Rows from block 3 of the text decoder, named by matrix and row number. Rows with one number belong to one neuron. Each number is 128 + 32 x the weight over its row's rms, rounded and kept within 0 to 255. All counts start at 0. Numbers have three digits each. After the name is the row's rms in percent of the matrix's.
# fc1: MLP up (decoder.blocks.3.mlp.fc1.weight, 768x128), inputs 32-63
# fc2: MLP down (decoder.blocks.3.mlp.fc2.weight, 128x768, transposed), outputs 32-63
fc1.14 103:150169168078052114098134127078099175140103084142199153183119108133127130209114175092137106105146
fc2.14 092:160179168114171107116213105145138145168134112136115170155153109130148144111115121141132156073116
fc1.15 099:161151152118163086104194127068079119060079141088164149124127164156114097177123114133163197149088
fc2.15 094:132148184101115136087126139047116079108064129157105137184101097132108132122081139138142189154106
fc1.16 071:144133171112142168196043128076090130108099157155117123159117103089170119100156070141108153125129
fc2.16 075:149151139195164124148065125059111129158091150127135113145159181135136161132110196111079176180088
fc1.17 110:113142164124136133205147104112126127123150111104116091204151109060149152112161126105105152085132
fc2.17 112:058118178099094111125114168108110132125071119127169152130141187163103097136145149144080113184079
fc1.18 108:107134144146156119179129211113168113132105132121175112128114109110121150111075153071078178091102
fc2.18 104:106123104091111129061101140136163074119116080097093106122107129180185138143131161127125140174134
fc1.19 100:121140174127107148121181136150122150115119161114093140059073139047118110113120089108104099161180
fc2.19 100:168138134115119094129123144098107117078112126134114095181151086169112083112117110122133128083143
fc1.20 088:095144125172099153102146151133155167129108139120157077142143075100102071136117122136148105132075
fc2.20 089:109151076162077126122097086148155153180041107188126176120183133133120134152085168117101154157162
fc1.21 108:076157106157091100138093139116152126074098069089157136188080185176124153114121108115099111150185
fc2.21 105:218162153123102148149154183133123112111129133106149103147157086156159094127102075131198141123091
fc1.22 110:037127097038182177134097146130217191077161141181165150134130100095121159087096074100181083065152
fc2.22 116:134149087138171191148084131077029157105094156100185148142140132173086165146132144096096116153122
fc1.23 071:112169161158142100121102136125059095165111173109177163119158127195197143127167114101123114118118
fc2.23 070:108213105137152094166077111140110063122165190086068155165167133170145141168138129128065146152090
fc1.24 106:191123115108065106180099110141116144081114170123135144106152157152104114137073141112139180061095
fc2.24 110:128109130100137069058156149043122150097067140164128128088120078085102134129138157134101113167175
fc1.25 091:085072112079135056069102111140123144135152136159159125191171131110189088133099111102156110173116
fc2.25 092:137104085194087136180092078079176181134123115149098103136135091186128120117147121162164186127090
fc1.26 116:100143173116134184110078085168134158112170133130110114051108148081148143130145086100079104135095
fc2.26 102:104130102095121116102100161165133128147136101109075148113152150121161123161098130109085173124150
fc1.27 098:116115148116129172161152106134107113119124187181112169113152143072113159134162120125102125054101
fc2.27 111:091095161182105204150108098059095089148049137110121119167180181141071154093155156107120107089080
fc1.28 096:057161184128119109121113188198103058222091145146126151089142187109193097134098137142198109111161
fc2.28 098:133119131165127174135112146123179133162130142177090066106188081150122107139132157085109091143103
fc1.29 109:155170117153189178091117081108198123101099107164134066126164202146158077104039139124089080120135
fc2.29 099:096145144143138098166137172126146161118147158111075181119161124132129163091133106173176158152139
fc1.30 103:142154076089119151068127142119097134114054197100142118090071157160074145121156091154117161150148
fc2.30 106:075132145154132121165164110129087146144164036151132122127093129147050110084170102138111127085126
fc1.31 095:124128112116162174183116142127156063075176078105158116136115143085155061145075128144091118102179
fc2.31 099:141139158153116126164149102081089105126130073161055105145159182097124153154185181125192119077159
fc1.32 095:096082111129200215103151097085095086219098149158125122123097102139094161155171116118163094097126
fc2.32 093:167112144149183170055112137161155150140120160116089115152130129110170140111155129143129094138144
fc1.33 100:158111180079175122107174134118144088144107116137132080166137121104137146136123184112110110149089
fc2.33 104:177113093107140101114125146139147114151114085144148138127121081132183136191134135102114147140088
fc1.34 099:155130071120178113100063100120141131104111113131134162098171114125151153088167106102118054190170
fc2.34 096:173157137119113132102115191056193080185137133133130166152128153137102125087161107094111188134189
fc1.35 105:162128110159200090134154151144122141143120131079063151140111139085147128163114138123134125107136
fc2.35 099:120171139154073177177104116163102145165155126108106110135161093097085117135116074112118168120138
fc1.36 102:072076157179111135133133130148063187078192103126123123094174136118098098145101132130090103092160
fc2.36 111:170178066182124141131092124227165111129110086071133134085095126107103111101128147099129120125111
fc1.37 104:138114158146142151175168076128108120121158114196142157104191140139180130093130121123140110083134
fc2.37 107:129115172130098082098152107102113149103114156109086135096162176119155153077136177127206121149118
fc1.38 098:152154165182124137096129108122108098070066108132111172177127124123078125138143081129168114127154
fc2.38 102:108124181111114184136119112093080176182115153139156072108088141074086126091108132166126166119111
fc1.39 106:053115108143118149136123176018147117133174148135141131143103168117151168155100104144128171101118
fc2.39 095:175102110147094168151136124107164140091148086124109199153111095139072111158118155128161137159130
fc1.40 100:081118117191151145127103130155112135090063190172105134138091160141117120094075094099114137088148
fc2.40 105:133089165151110143151095105131168137115159150117077066103149082130163140101211102144090121089145
fc1.41 110:060176128102132153095142121062128178092055080158136140093142158171153156119125106120140129119186
fc2.41 110:096086165090132102140154106123113090144141148147158153116140078141162114204118149092148155103108
fc1.42 101:191117121152171153138111136161152088091125091128150152079133172108118133128105161106129101156086
fc2.42 100:172136131159121126098140148148163074109153125152168113156136126148202107151171094123107098124080
fc1.43 096:102096130120105144122153124095115143115124183114117111162131144110138128109116073103099192045140
fc2.43 102:139122149117090131118065122126092163129199199152135130115086131111031062087137124145140105129112
fc1.44 095:127147061161132156112106115160122160083143160115134151100157105129114110083197137160149140145159
fc2.44 092:098151131171058107140144171182143115138125153066112058113094094088130153104041157117131117122120
fc1.45 101:113100169158161129150123099106151159121095093146150142075131122135167064162111158078120131096142
fc2.45 095:158131145112148117054130137092095094119170107084133092087211207143058149118154117085156110187090
fc1.46 107:104175107125151096079170192112135120142194130146103193117112138059215134090105120136115114089122
fc2.46 105:085079091132120201088113094133090123163184082136059108059085118126156071161122132131123131177179
fc1.47 112:116144124118144101153113111108145148073077113152156085168093158079086101138157143062190163141105
fc2.47 111:146114080220116101116117109148129179128110107122145154134138087114107110129173124112134125160125
fc1.48 094:089193121094167089120124106116118179198128143180185119123093153142094056161150113166171135084127
fc2.48 095:194114076114176129103180128163140134201140099105132117086179147148147063128124177171135180104133
fc1.49 080:133096094157077141109177155160141072137133121067116135112060185101148176147157093131100068146145
fc2.49 088:095102103085126205117163141126178089133150139077120157136055170144143123079065107102080103117109
fc1.50 092:186167084112063107155104098154192171108097108184106156200142091070152148113155138145094126061101
fc2.50 094:142149107135140094083114096104100109096194059094130123182111162179153120104087089118185153137159
fc1.51 102:133082154079110133141058078109119150131213112078167149092182128127169136155133133162172158104158
fc2.51 094:161116108051124076166108079126132126144215126079099145088185101112150129129112194134115101140163
fc1.52 100:119103105118155093130125148175127124125150141116101154057160172103115155074069078175100140135161
fc2.52 091:114095127096101142189109145181161151105142084117146096132142102172157093162117156151072136076135
fc1.53 106:116143146066131100197130121165159159083088184193111174097120168077134060074146087110149121125137
fc2.53 110:088150191088160087124129124117129118072108107143110162117130176117044125186077099129117144136121
fc1.54 106:184123104153173162038126099065136139066113221152147107169130103138147152125077084125160084152130
fc2.54 108:149111096174070176092122170104128109154133176030149149128154027126150106069129139149170168121084
fc1.55 097:090151152138154034137142128146112129168118193196086116145131102151123146115118108112090157150144
fc2.55 090:139159187157136092088038140081136123129139073150105179134133094160149106106093111072091201129077
fc1.56 107:089163097116150131115179126150077143118103106090126114159128151144143109105175105160161104104193
fc2.56 101:152138129151141178081128115102144135190117175122066190137094078117120121141167143157119093104115
fc1.57 101:118154165165152135114160095143115113148178156187132147065113140084099171154075133123113183097090
fc2.57 104:086150111179133106122176093155096137145154131073139113098150127142143155105096106118070100130130
fc1.58 095:091122119147102108125120072103102126174157092140150154182114181144111173096154141140156151124133
fc2.58 093:064141130123140049142085192114086176135101124188138135155135128179082095130178147137090079160147
fc1.59 099:103084083093176117191075094148131136108093102149135114135155152121186145099124161184117074160110
fc2.59 100:104107135128135077125143171161108082106108130107145061099113128133160153137171102117136060167108
fc1.60 097:127141126235126126084081111128080159133102153146111126101187133113106125142111098134125082094045
fc2.60 103:097128177191140141141120098140155126118183144075148119148183166152074150161122176097113150141139
fc1.61 090:166131129101107087196092121147112155105119151090170141122138120116084113122113117144136111131131
fc2.61 093:136108137142085127131116122105139113088187157100126119101221099150162084124120156165145196112129
fc1.62 110:107104134103100123171075130115148111093152063127133151034133102140114110127204156124195115097166
fc2.62 105:157155120140109118169095125149141112143139158105075065144074128125107103066168137076113108088145
fc1.63 094:161189148072132099137145094111090081127106175105149166136157126104128130131151102177139139113079
fc2.63 106:096124141152142187096100104155123082127164115094192119111135136172137162202115088177114132121071
fc1.64 105:137135110183165097171106084146154140139136153158104149125142133054120180150119124138111144106100
fc2.64 108:115122067159134140169133121155165164119175125128179149129144207169110078120093063129116129148146
fc1.65 106:124102153099115104093142092135148139124163147115101132060118196096160126150071121139172140119159
fc2.65 106:109145105171115118151121176092083117082158118150160117162092110134125068150116145179157196098117
fc1.66 095:107102134124146143114124139107190118146115119114160110098140159136159155110121164169084129100151
fc2.66 089:122139114162216150038094149135199110138106123095129116093113184083136161126172136197137133128202
fc1.67 104:127108176080120159107146220096160138075091137083171141073119136099147116143144095192137117177091
fc2.67 098:150170157064060151134145120082138140069157143082168170110161128108099088149083122127055122114170
fc1.68 097:157118090112129144135126092115164121124104119160194127089124160108151135105028126121113102100159
fc2.68 095:175118191112134189119168154145113109182103154115135178140119191117154174146118128156149179143115
fc1.69 082:133167147100145098144137099201155114143098090103169091163115135058131166133162132183077135093104
fc2.69 091:143102151147090134120106136144103093137095057127165117144125131149132120101160136117186119130115
fc1.70 097:149129139151158146099117178128177119137158154102191109126153105150106136127072128100119147141126
fc2.70 103:108094190106107105061152200145109101126118130192197079139128120154127185144141160099110171072089
fc1.71 094:114090117148136156180076118109127102147117137107124110098099179081151110129149154173136158151160
fc2.71 098:111116097094143125093072077143083064128182139080131112092087101110102114108139103137129116193113
fc1.72 104:143124112115117101120086144156075119125138118127076080119078167090133082122147096122122125114124
fc2.72 105:162086129134120131146141101131140130119176144169065135108087149105080106166129110110136185123198
fc1.73 099:129160147106135116075144101126128128186122089152080156117143143172165127100102168166113146096114
fc2.73 098:129133103162132124073203117135098158164165087106101148111135123084173138034115164126135150176090
fc1.74 093:178097149146095142116140099103137107103118154175138100127158127100093150154101119126118086048144
fc2.74 101:108119073086108128164105134164172113109160111081129219133171111125095123154110106160185174168086
fc1.75 104:098062146075185105084150103147187131117037130153138076091122156185102166112135098127089095120097
fc2.75 112:213138078178148068114161125140145135114071069120106132108076115065179086097133119143160138078125
fc1.76 104:044172098154132092210161099139141136143126121106096108111077114064130123122151093079096161113110
fc2.76 111:086158104175191130176094110074172110129151121110071122139145142160121129156108145131131179159113
fc1.77 098:118080134064076074136109207163127120122108123137176120113129160156147152141172157170062101140122
fc2.77 097:112096114141133139135113144150152133154136135158124081107093178132208093098110130150122129083178
fc1.78 093:134163084122144116137146131068148184130132118097154100139081151102136100125140150110107152133126
fc2.78 098:077119178087187095107116138113132164092111149184154059143114096169112084112128110170102133177123
fc1.79 102:133163057133119140054131111139082145126171101109127138138110158108154188112115145128111129108137
fc2.79 105:061132117105104090121109114126102188123107126125159077170033097173128075105187184141112138146090
fc1.80 099:142112099121155177061161134177085057153126167139178096117076120095165102150106125136095121181125
fc2.80 099:184137076150126223113131179124114181160112165134105130136091067190179103165184199137118159122115
fc1.81 114:120140101180152113123147126138132127101197124119169107097174148092134079148148153128127099088129
fc2.81 107:153128093143061118180146147121164139060111127146121121081133141117111126149120162133057106190089
fc1.82 107:103122142131160122148120096067165105150111134147130116107178131170054167165095163109123121145072
fc2.82 110:135157112135180128125076060081174089129064168106135148093134122120148113151097120129112134129105
fc1.83 082:133126190137138148113179118164128173177149157163129132132105136125120159057109156122123108119091
fc2.83 092:136141174138092165114136143153159128140175137194141120132158138104118141154113152170076126079194
fc1.84 088:039114110140134173076147136112058137081168175101119140175117123059104114122124143130085071113143
fc2.84 097:141121126137074150126170084123145162093164181091135128178093095131061112169129164111101070138104
fc1.85 093:156079127100125117160178131107133083148157124130135115121094167122159163138129077176088139102107
fc2.85 093:101108143091089122147168107110146089137139164131128103095150163078090136188159165161131092096124
fc1.86 095:181126142131128103115115154122118139219120103111123199164142105101096099109159136122088057156123
fc2.86 096:135111118147090120105146048082142081153179128234086151133070120137141152105111126117088090150161
fc1.87 094:147076099173128083151122131114072152160116118109107123101069143135092153121177122141106110191113
fc2.87 098:063151161095170067082095083159093108117127071126137094120070137126120164133183114145203129149147
fc1.88 104:086069137126178093132095165115118090119120078144126153095106157132096150052125156129143111093099
fc2.88 113:133135159115153115157103134145185111171073140168138155162150144150195129141105122075141120132153
fc1.89 103:225132134115104123098109157093157104132107107139135120087155136062140094154119133115186144156101
fc2.89 104:146098209101096168092086158096160083108062137174137119122119110160092111159176141095119111105154
fc1.90 119:160143148119155102126111163099155141057144129100123143099140136122119052144143111116130190099145
fc2.90 115:103099205112118170136122095090100117108175156145150088119178186152114113186165153060100093128125
fc1.91 112:164117143089155088114194065164070184101132146116135088092159138102107116158112127112202079125094
fc2.91 109:119142167113105147093141136120104109128139141175129066125121107184151081122086116131120194148122
fc1.92 105:180146114073124104145105135141182150143156075146178136105113116111187156158112119100111161074122
fc2.92 112:057099184162179193047094125118145095148129183148139155108006098227111083132119102169126118159126
fc1.93 087:089162149135111162210125131091117122113131123150137122150098093096132109087111128172137107107157
fc2.93 096:078139120070117104166108141152119127113122093140163138185142197151125113091113137123128147142152
fc1.94 107:092103107176113170098158149134101163106158084074113115117144136138146122088128102171197101135126
fc2.94 101:159150093087142150114106155149088140201096100117095131101172147120171064125128141165101179111128
fc1.95 101:094136183123108127135140109074117171148169131100099105073050146057166116101097134159082101125099
fc2.95 093:113116051149166101154059098186118095151152168117175180123111148103137113147184106158081090093117
fc1.96 107:133118141092152133175169131099063170094109135075160107138173167118110137074099145170127209131126
fc2.96 108:060086110192140192171111121119158133140158067175162119059102083115088145103098123149149157151178
fc1.97 109:087180126078105129111148141115075093120085166187141129139174135113078060093143142184165100081137
fc2.97 112:142153164089190120182112151160150126142147124145086100099104121169180124157114173067088073171148
fc1.98 104:135162127135091077123149135130135128196114079127118157150157091131160141138113074146159117121073
fc2.98 106:094101158137166104170129129070139126100093155124143103081122060137062095125101119137161084091085
fc1.99 098:111104095138161120145082082121112130138175200112117153070148156140124146136042067116179170128119
fc2.99 095:138130086150169137160163141107096085149102183159127146109138175119129209110168123101131118108156
fc1.100 102:140146112172165141134112129130176114117054142129139162108162174138090102173137154136141066147110
fc2.100 100:143079175157108124164142130110081163061149105127106124121118103072134167145091120104081144156141
fc1.101 098:146167088108167140181114095159132112137130179171167117130062162077091032112132144102166157101131
fc2.101 096:089087093192129063173169146096091113120147122145200099134101115115161181118158135139167142094122
fc1.102 095:094134142146095152086105181137189149151050182158120179086109120172128177152140119152062103101137
fc2.102 095:141160129192158128144135115167166088113119102140195165135133119081142149133106131113077171151093
fc1.103 104:053127066158107129107167142096114150159078102130149166146155147133069130102108124088128149145135
fc2.103 096:124052169166144109117133121137106139206092130205066148095129155104063098207120115094120122114146
fc1.104 104:120137158141092149143167103084118126113086094097183114153066109139112110208150121146157077116137
fc2.104 100:092121130142107096164094101117119100084090174143110173102109149139109115186155127152124149162152
fc1.105 089:073109180192136147057121122060103154062079147130096136112182104082109182141140136151115080119125
fc2.105 094:129136095138077137116100140116125219100131123085104144110156141152158140121108092159106157126104
fc1.106 103:142171074133107136115145104203112091182081111136161113155162120103098093115181169148142103099123
fc2.106 105:181105152089090191107146099161152154122116122157118168085147093208096171149094161160102102152155
fc1.107 097:099134126160139146077143105169122107118090173103185155132089106072116167165149102146169152137133
fc2.107 098:098114067120093085089119162152123089115094155130139119094140058160171173102151150148178143140225
fc1.108 105:050147106119068133133100152141099089097082171137044189108159118131130124106149117160099158138093
fc2.108 099:103190171064133106131168128175096105118122166122191167080111129174176187061145096120150163110119
fc1.109 095:111144095115137138198103129120145115135096133165167100091131118123144132188136106148075108111094
fc2.109 102:128158146093225101156147102151118086138131163120155101118166157119121119101103101085106100152113
fc1.110 103:077113138113149139151128057136137120131135129180115138143108187109178153145101103167116075158138
fc2.110 103:142122112113113165143105093161153131132114109092124205104157172052054161121154162125055097055133
fc1.111 091:154130090085146161182082081105128061136110115152112120078096097125143152100046155127166122152139
fc2.111 086:149148160115087130108141102103169095131134178073083090182111094063112154113166108120151151144092
fc1.112 110:101097108186146076081160102108093127140097118138187161089139143161142180125104139129099098098081
fc2.112 105:113147110124091130194152129061156103102130199120126180140091139107118143155156124116096130104130
fc1.113 094:078090138098083166108130116186134081126139064127197081125088102129122126123085115149160083177099
fc2.113 094:189102148099149082096129187107167069120157130185192114169111166133105099122087090081121108168154
fc1.114 120:158143126191116085193161091095160156148141125090110141097117097143169147161109140136117124185097
fc2.114 117:131139133137107121164110153158111165080084151091109148164121130088113095095130110137137123171127
fc1.115 096:120123059118096088104156045113126096115146133114157142106187204153160136121089201141131087110132
fc2.115 097:128106169134163173147103096159132123114080112166044127043102097079112085099113120107090142128107
fc1.116 108:103104102149152136067075115150142089114137111067143130169149137125142127111076187149132096129125
fc2.116 098:124047133087111157174145170205123130108182132082165138106076097136143117088174146064131137121160
fc1.117 102:154150139164103030152142078132110118125137110078113142151151168104157205149118127124091089143127
fc2.117 096:090150116158130141148115125143111137116147161116092125136125138194136134154169156098176120122043
fc1.118 073:114090130155147163128153109140182099186171169111075131145141140067124119164081051118130134136151
fc2.118 078:126123112195130071088152141114083160170185104134097083153121094156129113103109105108118131094150
fc1.119 098:137088142121129118101107126111119155105122104170120173142145150087146125128115109137102083096097
fc2.119 098:110124175129152093165110122110135101115166157094132118178214060094057148123101149118177149096102
fc1.120 102:109078051119095120124100127145188127109120087184160147135137167149058158201098092153116176116156
fc2.120 098:138118120142115155118175142121121108081166069181086142117100113143127130155060131120149132142108
fc1.121 105:147110139140122173129175169148155140056080127084160103071107139154120089125167126133128177178062
fc2.121 103:156136135083096103108103117082155113115162128152116150200223104065135093142078149160193131113124
fc1.122 118:093105106124137044168168159129051175140107076083157118115150131123091083135099193116130125077117
fc2.122 113:128075127163133145215113111202143124200129106147148113108166116122113163135148081106108106109075
fc1.123 103:071154165184150135116101143111113129105089136175141135182111062090079164109137148166133071122098
fc2.123 104:082130147140153116143156137102141162113097150111161182154097145041136099206182097164038141147147
fc1.124 108:113144077115128109186128109115102198093046149099096124126102147114109107101115061140166118119133
fc2.124 113:046123144094116115083106156141178091070099108165076156103147104163147170140172097155180143115126
fc1.125 109:157156142101163087085085148131117154135069094096107168100148102094147163067152107080100155101169
fc2.125 109:206103168158133134092139117115124119141143188095127074172129128076098112198126119085155164178082
fc1.126 113:158150112143183123082114050174121140116152112146132131104121122093142156103128117121157053151145
fc2.126 106:178139099128114195129113156147096128231146153105091111147122111087107111146148123151111146111073
fc1.127 097:132127055120135108114112127089131182184113092062188163143135103146110127173124089086167144109150
fc2.127 103:113151102158080138119142130137118137141145112124119129146155158110145124156109116137133165179083
fc1.128 102:146111184105119169148115063099131094077165126127137173110117147148146069160066171110206153115069
fc2.128 099:154137163126122134113140139117156149086124139173093156125096101097106154158093123088158100130076
fc1.129 094:129085130111121138180151148167156083142157108116109062156127150081129114116132139045128179132157
fc2.129 100:159106112118134161174146117163106162094135098118145097123141132176185086154124162117154116148144
fc1.130 099:092148132150086135102128142126173102128120115179166146165098110082146142147082147173126107112112
fc2.130 097:148138151152176093082171143112185141189105090130128121126135112110158115191148206129123112119154
fc1.131 107:095172035124113124152169101098142100167122156155143087075136136092090109124079162110054118121085
fc2.131 100:081114143169128108134095114142154112111133104056093115125133141164153110080153118071086086162108
fc1.132 086:133079132194091158158171146087097101090149133094111075095192074147144110130097130103215177115117
fc2.132 083:115089129184155070130109177163105128108083129080134113143184145146116130115105144129116135115171
fc1.133 087:050135095099122138187087111062134125101145099170162121104120144138127134093161167141182150117105
fc2.133 085:157192144141120103192149158102134075082108134155084029119124127136129145109162107129123113128107
fc1.134 101:121115118132133151090125158054128169132130148089165165152145152103119030069107105171067150125104
fc2.134 107:124186103125120205128102151147093114167153168070132042135160095098136136128054137072144102124127
fc1.135 103:116121116146107166133148143168118117201099176153087182081076141162118155098142131140120164084102
fc2.135 101:119132109174158181100154198135118085153075196116102125113110197120140142066121157120115094093133
fc1.136 106:159133127154134116094171109097138165097167102137126122149107173156138122086216134135107088198060
fc2.136 107:073107105110123145120125115150143150141130048128123128135152148127104193104176089159145135124116
fc1.137 099:090142107108136054124186131180136130140105118167205142187171128139124149137122089135122093153149
fc2.137 097:099151149126108108157146132097137138091091079138173131184147126164140108112072147198143154109004
fc1.138 087:151165046118161134107144164093085093148128122192085106142103130141172119113121141111136136109097
fc2.138 086:133171123064098126171140088153147151113104103127144144129091043153143141162111191135108148192092
fc1.139 090:058110117119160150116100104095138124160104126154148196102105156104148120136103180136129146099182
fc2.139 096:057105167160122163148137136134165096104168158126204206128113112136185156150112158073147142107145
fc1.140 108:201137045143096117052112071165138137139136102121150121095097114105186107160142084137124137131122
fc2.140 104:095083110107158133075075165157152152168135133127163108092103122104054066120104173158149101129144
fc1.141 096:146130089107148105158133105100115148143041120130104133202070153111154105142134121219162161144100
fc2.141 095:151123118136110127129045079110160095103182112124161111157156093168076115126187171131108144094101
fc1.142 105:121116142113158107092069163088085132171098128123161149102102143122178140114138125074147106101083
fc2.142 106:167116145111133166135118137167080125090114141152108107121157141117148174134151113073073069185128
fc1.143 103:149118097078076134182143146149135143183076124063161139105153115188132126097135130154143121134089
fc2.143 099:127062155150096143138115074133094154115159127098057115183143075141147145142147123142152068106115
fc1.144 099:152155140118206154195072141132113152124104122192145082120167104123129102130181163151116097081145
fc2.144 100:153159174114148194091074070092074104126150150117144123195126152137099093077106176131149114137129
fc1.145 096:177143174091128110091122136155137148128127083099140118122167145105096093138108043053058101074169
fc2.145 090:063111101087149097154097128174143097184125103149121151192090076208125118162167096113095130071083
fc1.146 086:115108106113179140146124139142142117170131061090095158149197097077115074134195107144175063078113
fc2.146 090:113087098064096063158095115094122152087110113106128135208150138136180130121132132173157155097142
fc1.147 095:090135106163112126130113158121085147156118112153124121140087106098172116134083159127118077113109
fc2.147 097:195094182112186184134133172098124100125168198075165124131141124205148139167116133115127109151111
fc1.148 101:154147150120151085115102163106091142131093136113130187090164162122167147167066100087182111118109
fc2.148 097:093099122133109123097163112138130127113138099186108089113093155093179149081197174141083132138136
fc1.149 113:174124150149095134103126070099140107117162147082167137124133152087157160135095107188201175127153
fc2.149 110:114139087147049108196153118129129127133222202133152168134192182098107189117168123127106138181176
fc1.150 102:160155149073145128163124193144128109134178147145142128140105154143073152154124160162084087093124
fc2.150 109:065167078034140077173089153092157159113128159163098143125134109114099115091111136107094053124136
fc1.151 110:134107096069159118103091119134136135122175158173160115145107140100216116079129045129194091091119
fc2.151 110:138134122186161185088149125129097089182147152119133174130129147125078141100085135140116139163150
fc1.152 101:114123134133116100146136129154176144116107135091117122092125139101154136123137063230147141046103
fc2.152 108:093165112124159172105190157141150061099151104070141110040105144105164130086142159165083149096147
fc1.153 102:166142143153106098099131076147159179099128071088122187096091166183124165141121087162117121103107
fc2.153 104:170139091180155070094123102104134180140115114139088099159146116154068149085099193095120143095105
fc1.154 110:132142111063123112089108123159086127160118147147144132130125126160107157108102150092174143147135
fc2.154 100:095098115133128142129105123169094146103146123139136141097133158106133115131156160173166150156111
fc1.155 091:093108161131095146120168142136105152115119158160176185140139191169155105072139096131108077120159
fc2.155 089:158106156148114157173130144104115114125149098143062132149210172151136090097116076119161160058150
fc1.156 097:160147082138147105130131069144105104113129151201140118174112091104146152118109175097149174163129
fc2.156 102:109191113064188185147114135102144164079073146107138104133100108116190163151112116213098159118151
fc1.157 095:143174097120072121191144090165139110114134211122119184108048163101156089159138212123125123127143
fc2.157 098:067145185167137149143168108102133192168184152150116096122177100145136170142149055087192167115133
fc1.158 092:119160115165172144128126120105130045101148199201193099114149091120142135123122154152154097102112
fc2.158 094:137141047096153130086078116121106118131123173216107152129127066148120080152099144137200079126117
fc1.159 112:129158099181160129129057099092189151147158139103151160160123147095164159168060149138103143132131
fc2.159 107:083201116111082142126101114112154100154132155144101093099120150071145150086174124125107125095109
fc1.160 118:074118106083099120179145147148113091186116083128152196130150146156125111138150120106175132092124
fc2.160 126:147107175074072155117180163173101109122131182165141196090158132088128168119157109122152085170129
fc1.161 095:175129111131125123110115079095117103172117122113165103147131120155141047137142174128068089150135
fc2.161 094:145125082182116165146230145128201099138156083149165095151142092178108126109112169134108143147152
fc1.162 093:106116186157108126123111124110160085108163158095128095149100069143167119139096077097110157095115
fc2.162 099:096160212111163122209125138147129084085192152164115090152095115149133091122115151111151111137105
fc1.163 091:129136101181137091126122098167127081154116122088111116139107197083086122100145098113131128141172
fc2.163 091:130105114188084169120100087143130130138158132087150104086160068169103079101120147095150106079114
fc1.164 086:150099153180171098090120133169144142062088138174114133170109153108117066087118137126100030158072
fc2.164 084:126147114175157162183125122148135130158084180136092088081103135122135145157124096198134208132147
fc1.165 095:101094152102138111053145077084098135133107147118146123070092099105167127092173131112178115114156
fc2.165 097:180127142122116169071142125122138083080103186121134131096110125158101150127171139158103137142150
fc1.166 103:135114190167101174102110111108150136075154154168131123123102197138085096121112199175099134137101
fc2.166 101:135123110166131119050143190124095079092158155089188128171102141175113208095131139102139136172136
fc1.167 086:121152143088123145113105061169106154087075150110150123171139106143147117136136138161180110136098
fc2.167 089:161120116127190192130167156153109109154150121117187159140182147129149123095098110150207109096129
fc1.168 092:148154154092065114157121144139081126115129127082160166061136146134155091120126110116114114107154
fc2.168 097:149080084184048084154134160065125076121123075186107104094129139193152142124208109138099135073121
fc1.169 105:130128085153086137113119138090137093154202145098129144082172116124134177154194115138069124078067
fc2.169 100:095130164135145135099134126116147120128132184059131109129130118104139162137144082134142129133152
fc1.170 113:173143124145143067114070142097067131189116091116123134132131157109135132151127150129138143164152
fc2.170 108:187148125158148190107207098144126103111182126157082170218060126072119137074179118098107145135091
fc1.171 099:143069100101118130085187155088094112045169145098158171131104139102134162136125120139093154081181
fc2.171 096:115136142106074122095135149121114128060150192109135134107122126094157144121149132132105095142126
fc1.172 099:179145169096110136137100122117119131104144171135178075146169116131117143147051092114103117064086
fc2.172 104:138147100107103154085131142130095128118161109069115185120163050187137091101118171114109133188200
fc1.173 083:121173143109116133109129096101099099092123118101128079150149142115139100111183159082214153127139
fc2.173 087:147174071170181098151136047162134116099134103170090119139073112153160182165108154160119101166103
fc1.174 084:095159136101126113188096081134124117159120106109172103044152140155112197141122107100169092084190
fc2.174 088:198128149095125070120114135131114093060186161136121151163187114093076096140110121139131144136176
fc1.175 091:152170147103156117177127182160115177106116152144187155099123136111138108160139065161113109140088
fc2.175 099:096115186122135134099147053130157146116163091098144089112123138081166082187124197079123095139113
fc1.176 091:140158114107110143153128117204119098173157160110148107151084112116099140143173058121130110071066
fc2.176 104:107091175125075204134041166151171162083084089126113070144096080155165156108143132167116116138151
fc1.177 105:084149138175162143096189094115175159155088103150166156117161130124143065125102114080095125169188
fc2.177 106:146075130112151051129090208120090115152144097162132150103076093116081156104083116126107150152190
fc1.178 109:126111145130162109119126077150107112160113160167129125108071117153151130101090118186134124115105
fc2.178 109:148087156116188161112118152145179079166113100128092103161128124174147128139218105119107132157087
fc1.179 096:158163113171152128146103127149106075152126159149121122074124133057119153173136101082117073140123
fc2.179 097:120113147126108094102099196138107079115122077180131134168106118180108116090147153072073103103103
fc1.180 111:099118130192090128144135119112111148113200131105100136162097151136127124145102124142116196135142
fc2.180 108:185138146124130115104106099201160119144063167138114125058111080110175196119086108156173168093124
fc1.181 089:112117209109141175120078096152164130129173098099121167138132064079130144135136116126087126154086
fc2.181 090:105108169168116084116128124138160118156172129137182133108061131090141129136122160132146176145147
fc1.182 103:143105089141130117135139074185173168168168117161128136163123129085144131170109106163110113155144
fc2.182 102:146106122095078090122108101125115129079093158145158137162119105097123160136149148100123136053146
fc1.183 099:165184116117157155116095127135176155133164157140153203135128072071113058122090137205160118111121
fc2.183 101:206099167119121113098149117122100122114120138100075147135095097125150090090181145124107107123111
fc1.184 105:088122145105104088209090162164121095175146160105116139182159134103120093178119062183064077127064
fc2.184 108:107172128094133088099145125163088113120159098141079114148136188079132154110087125134109105141113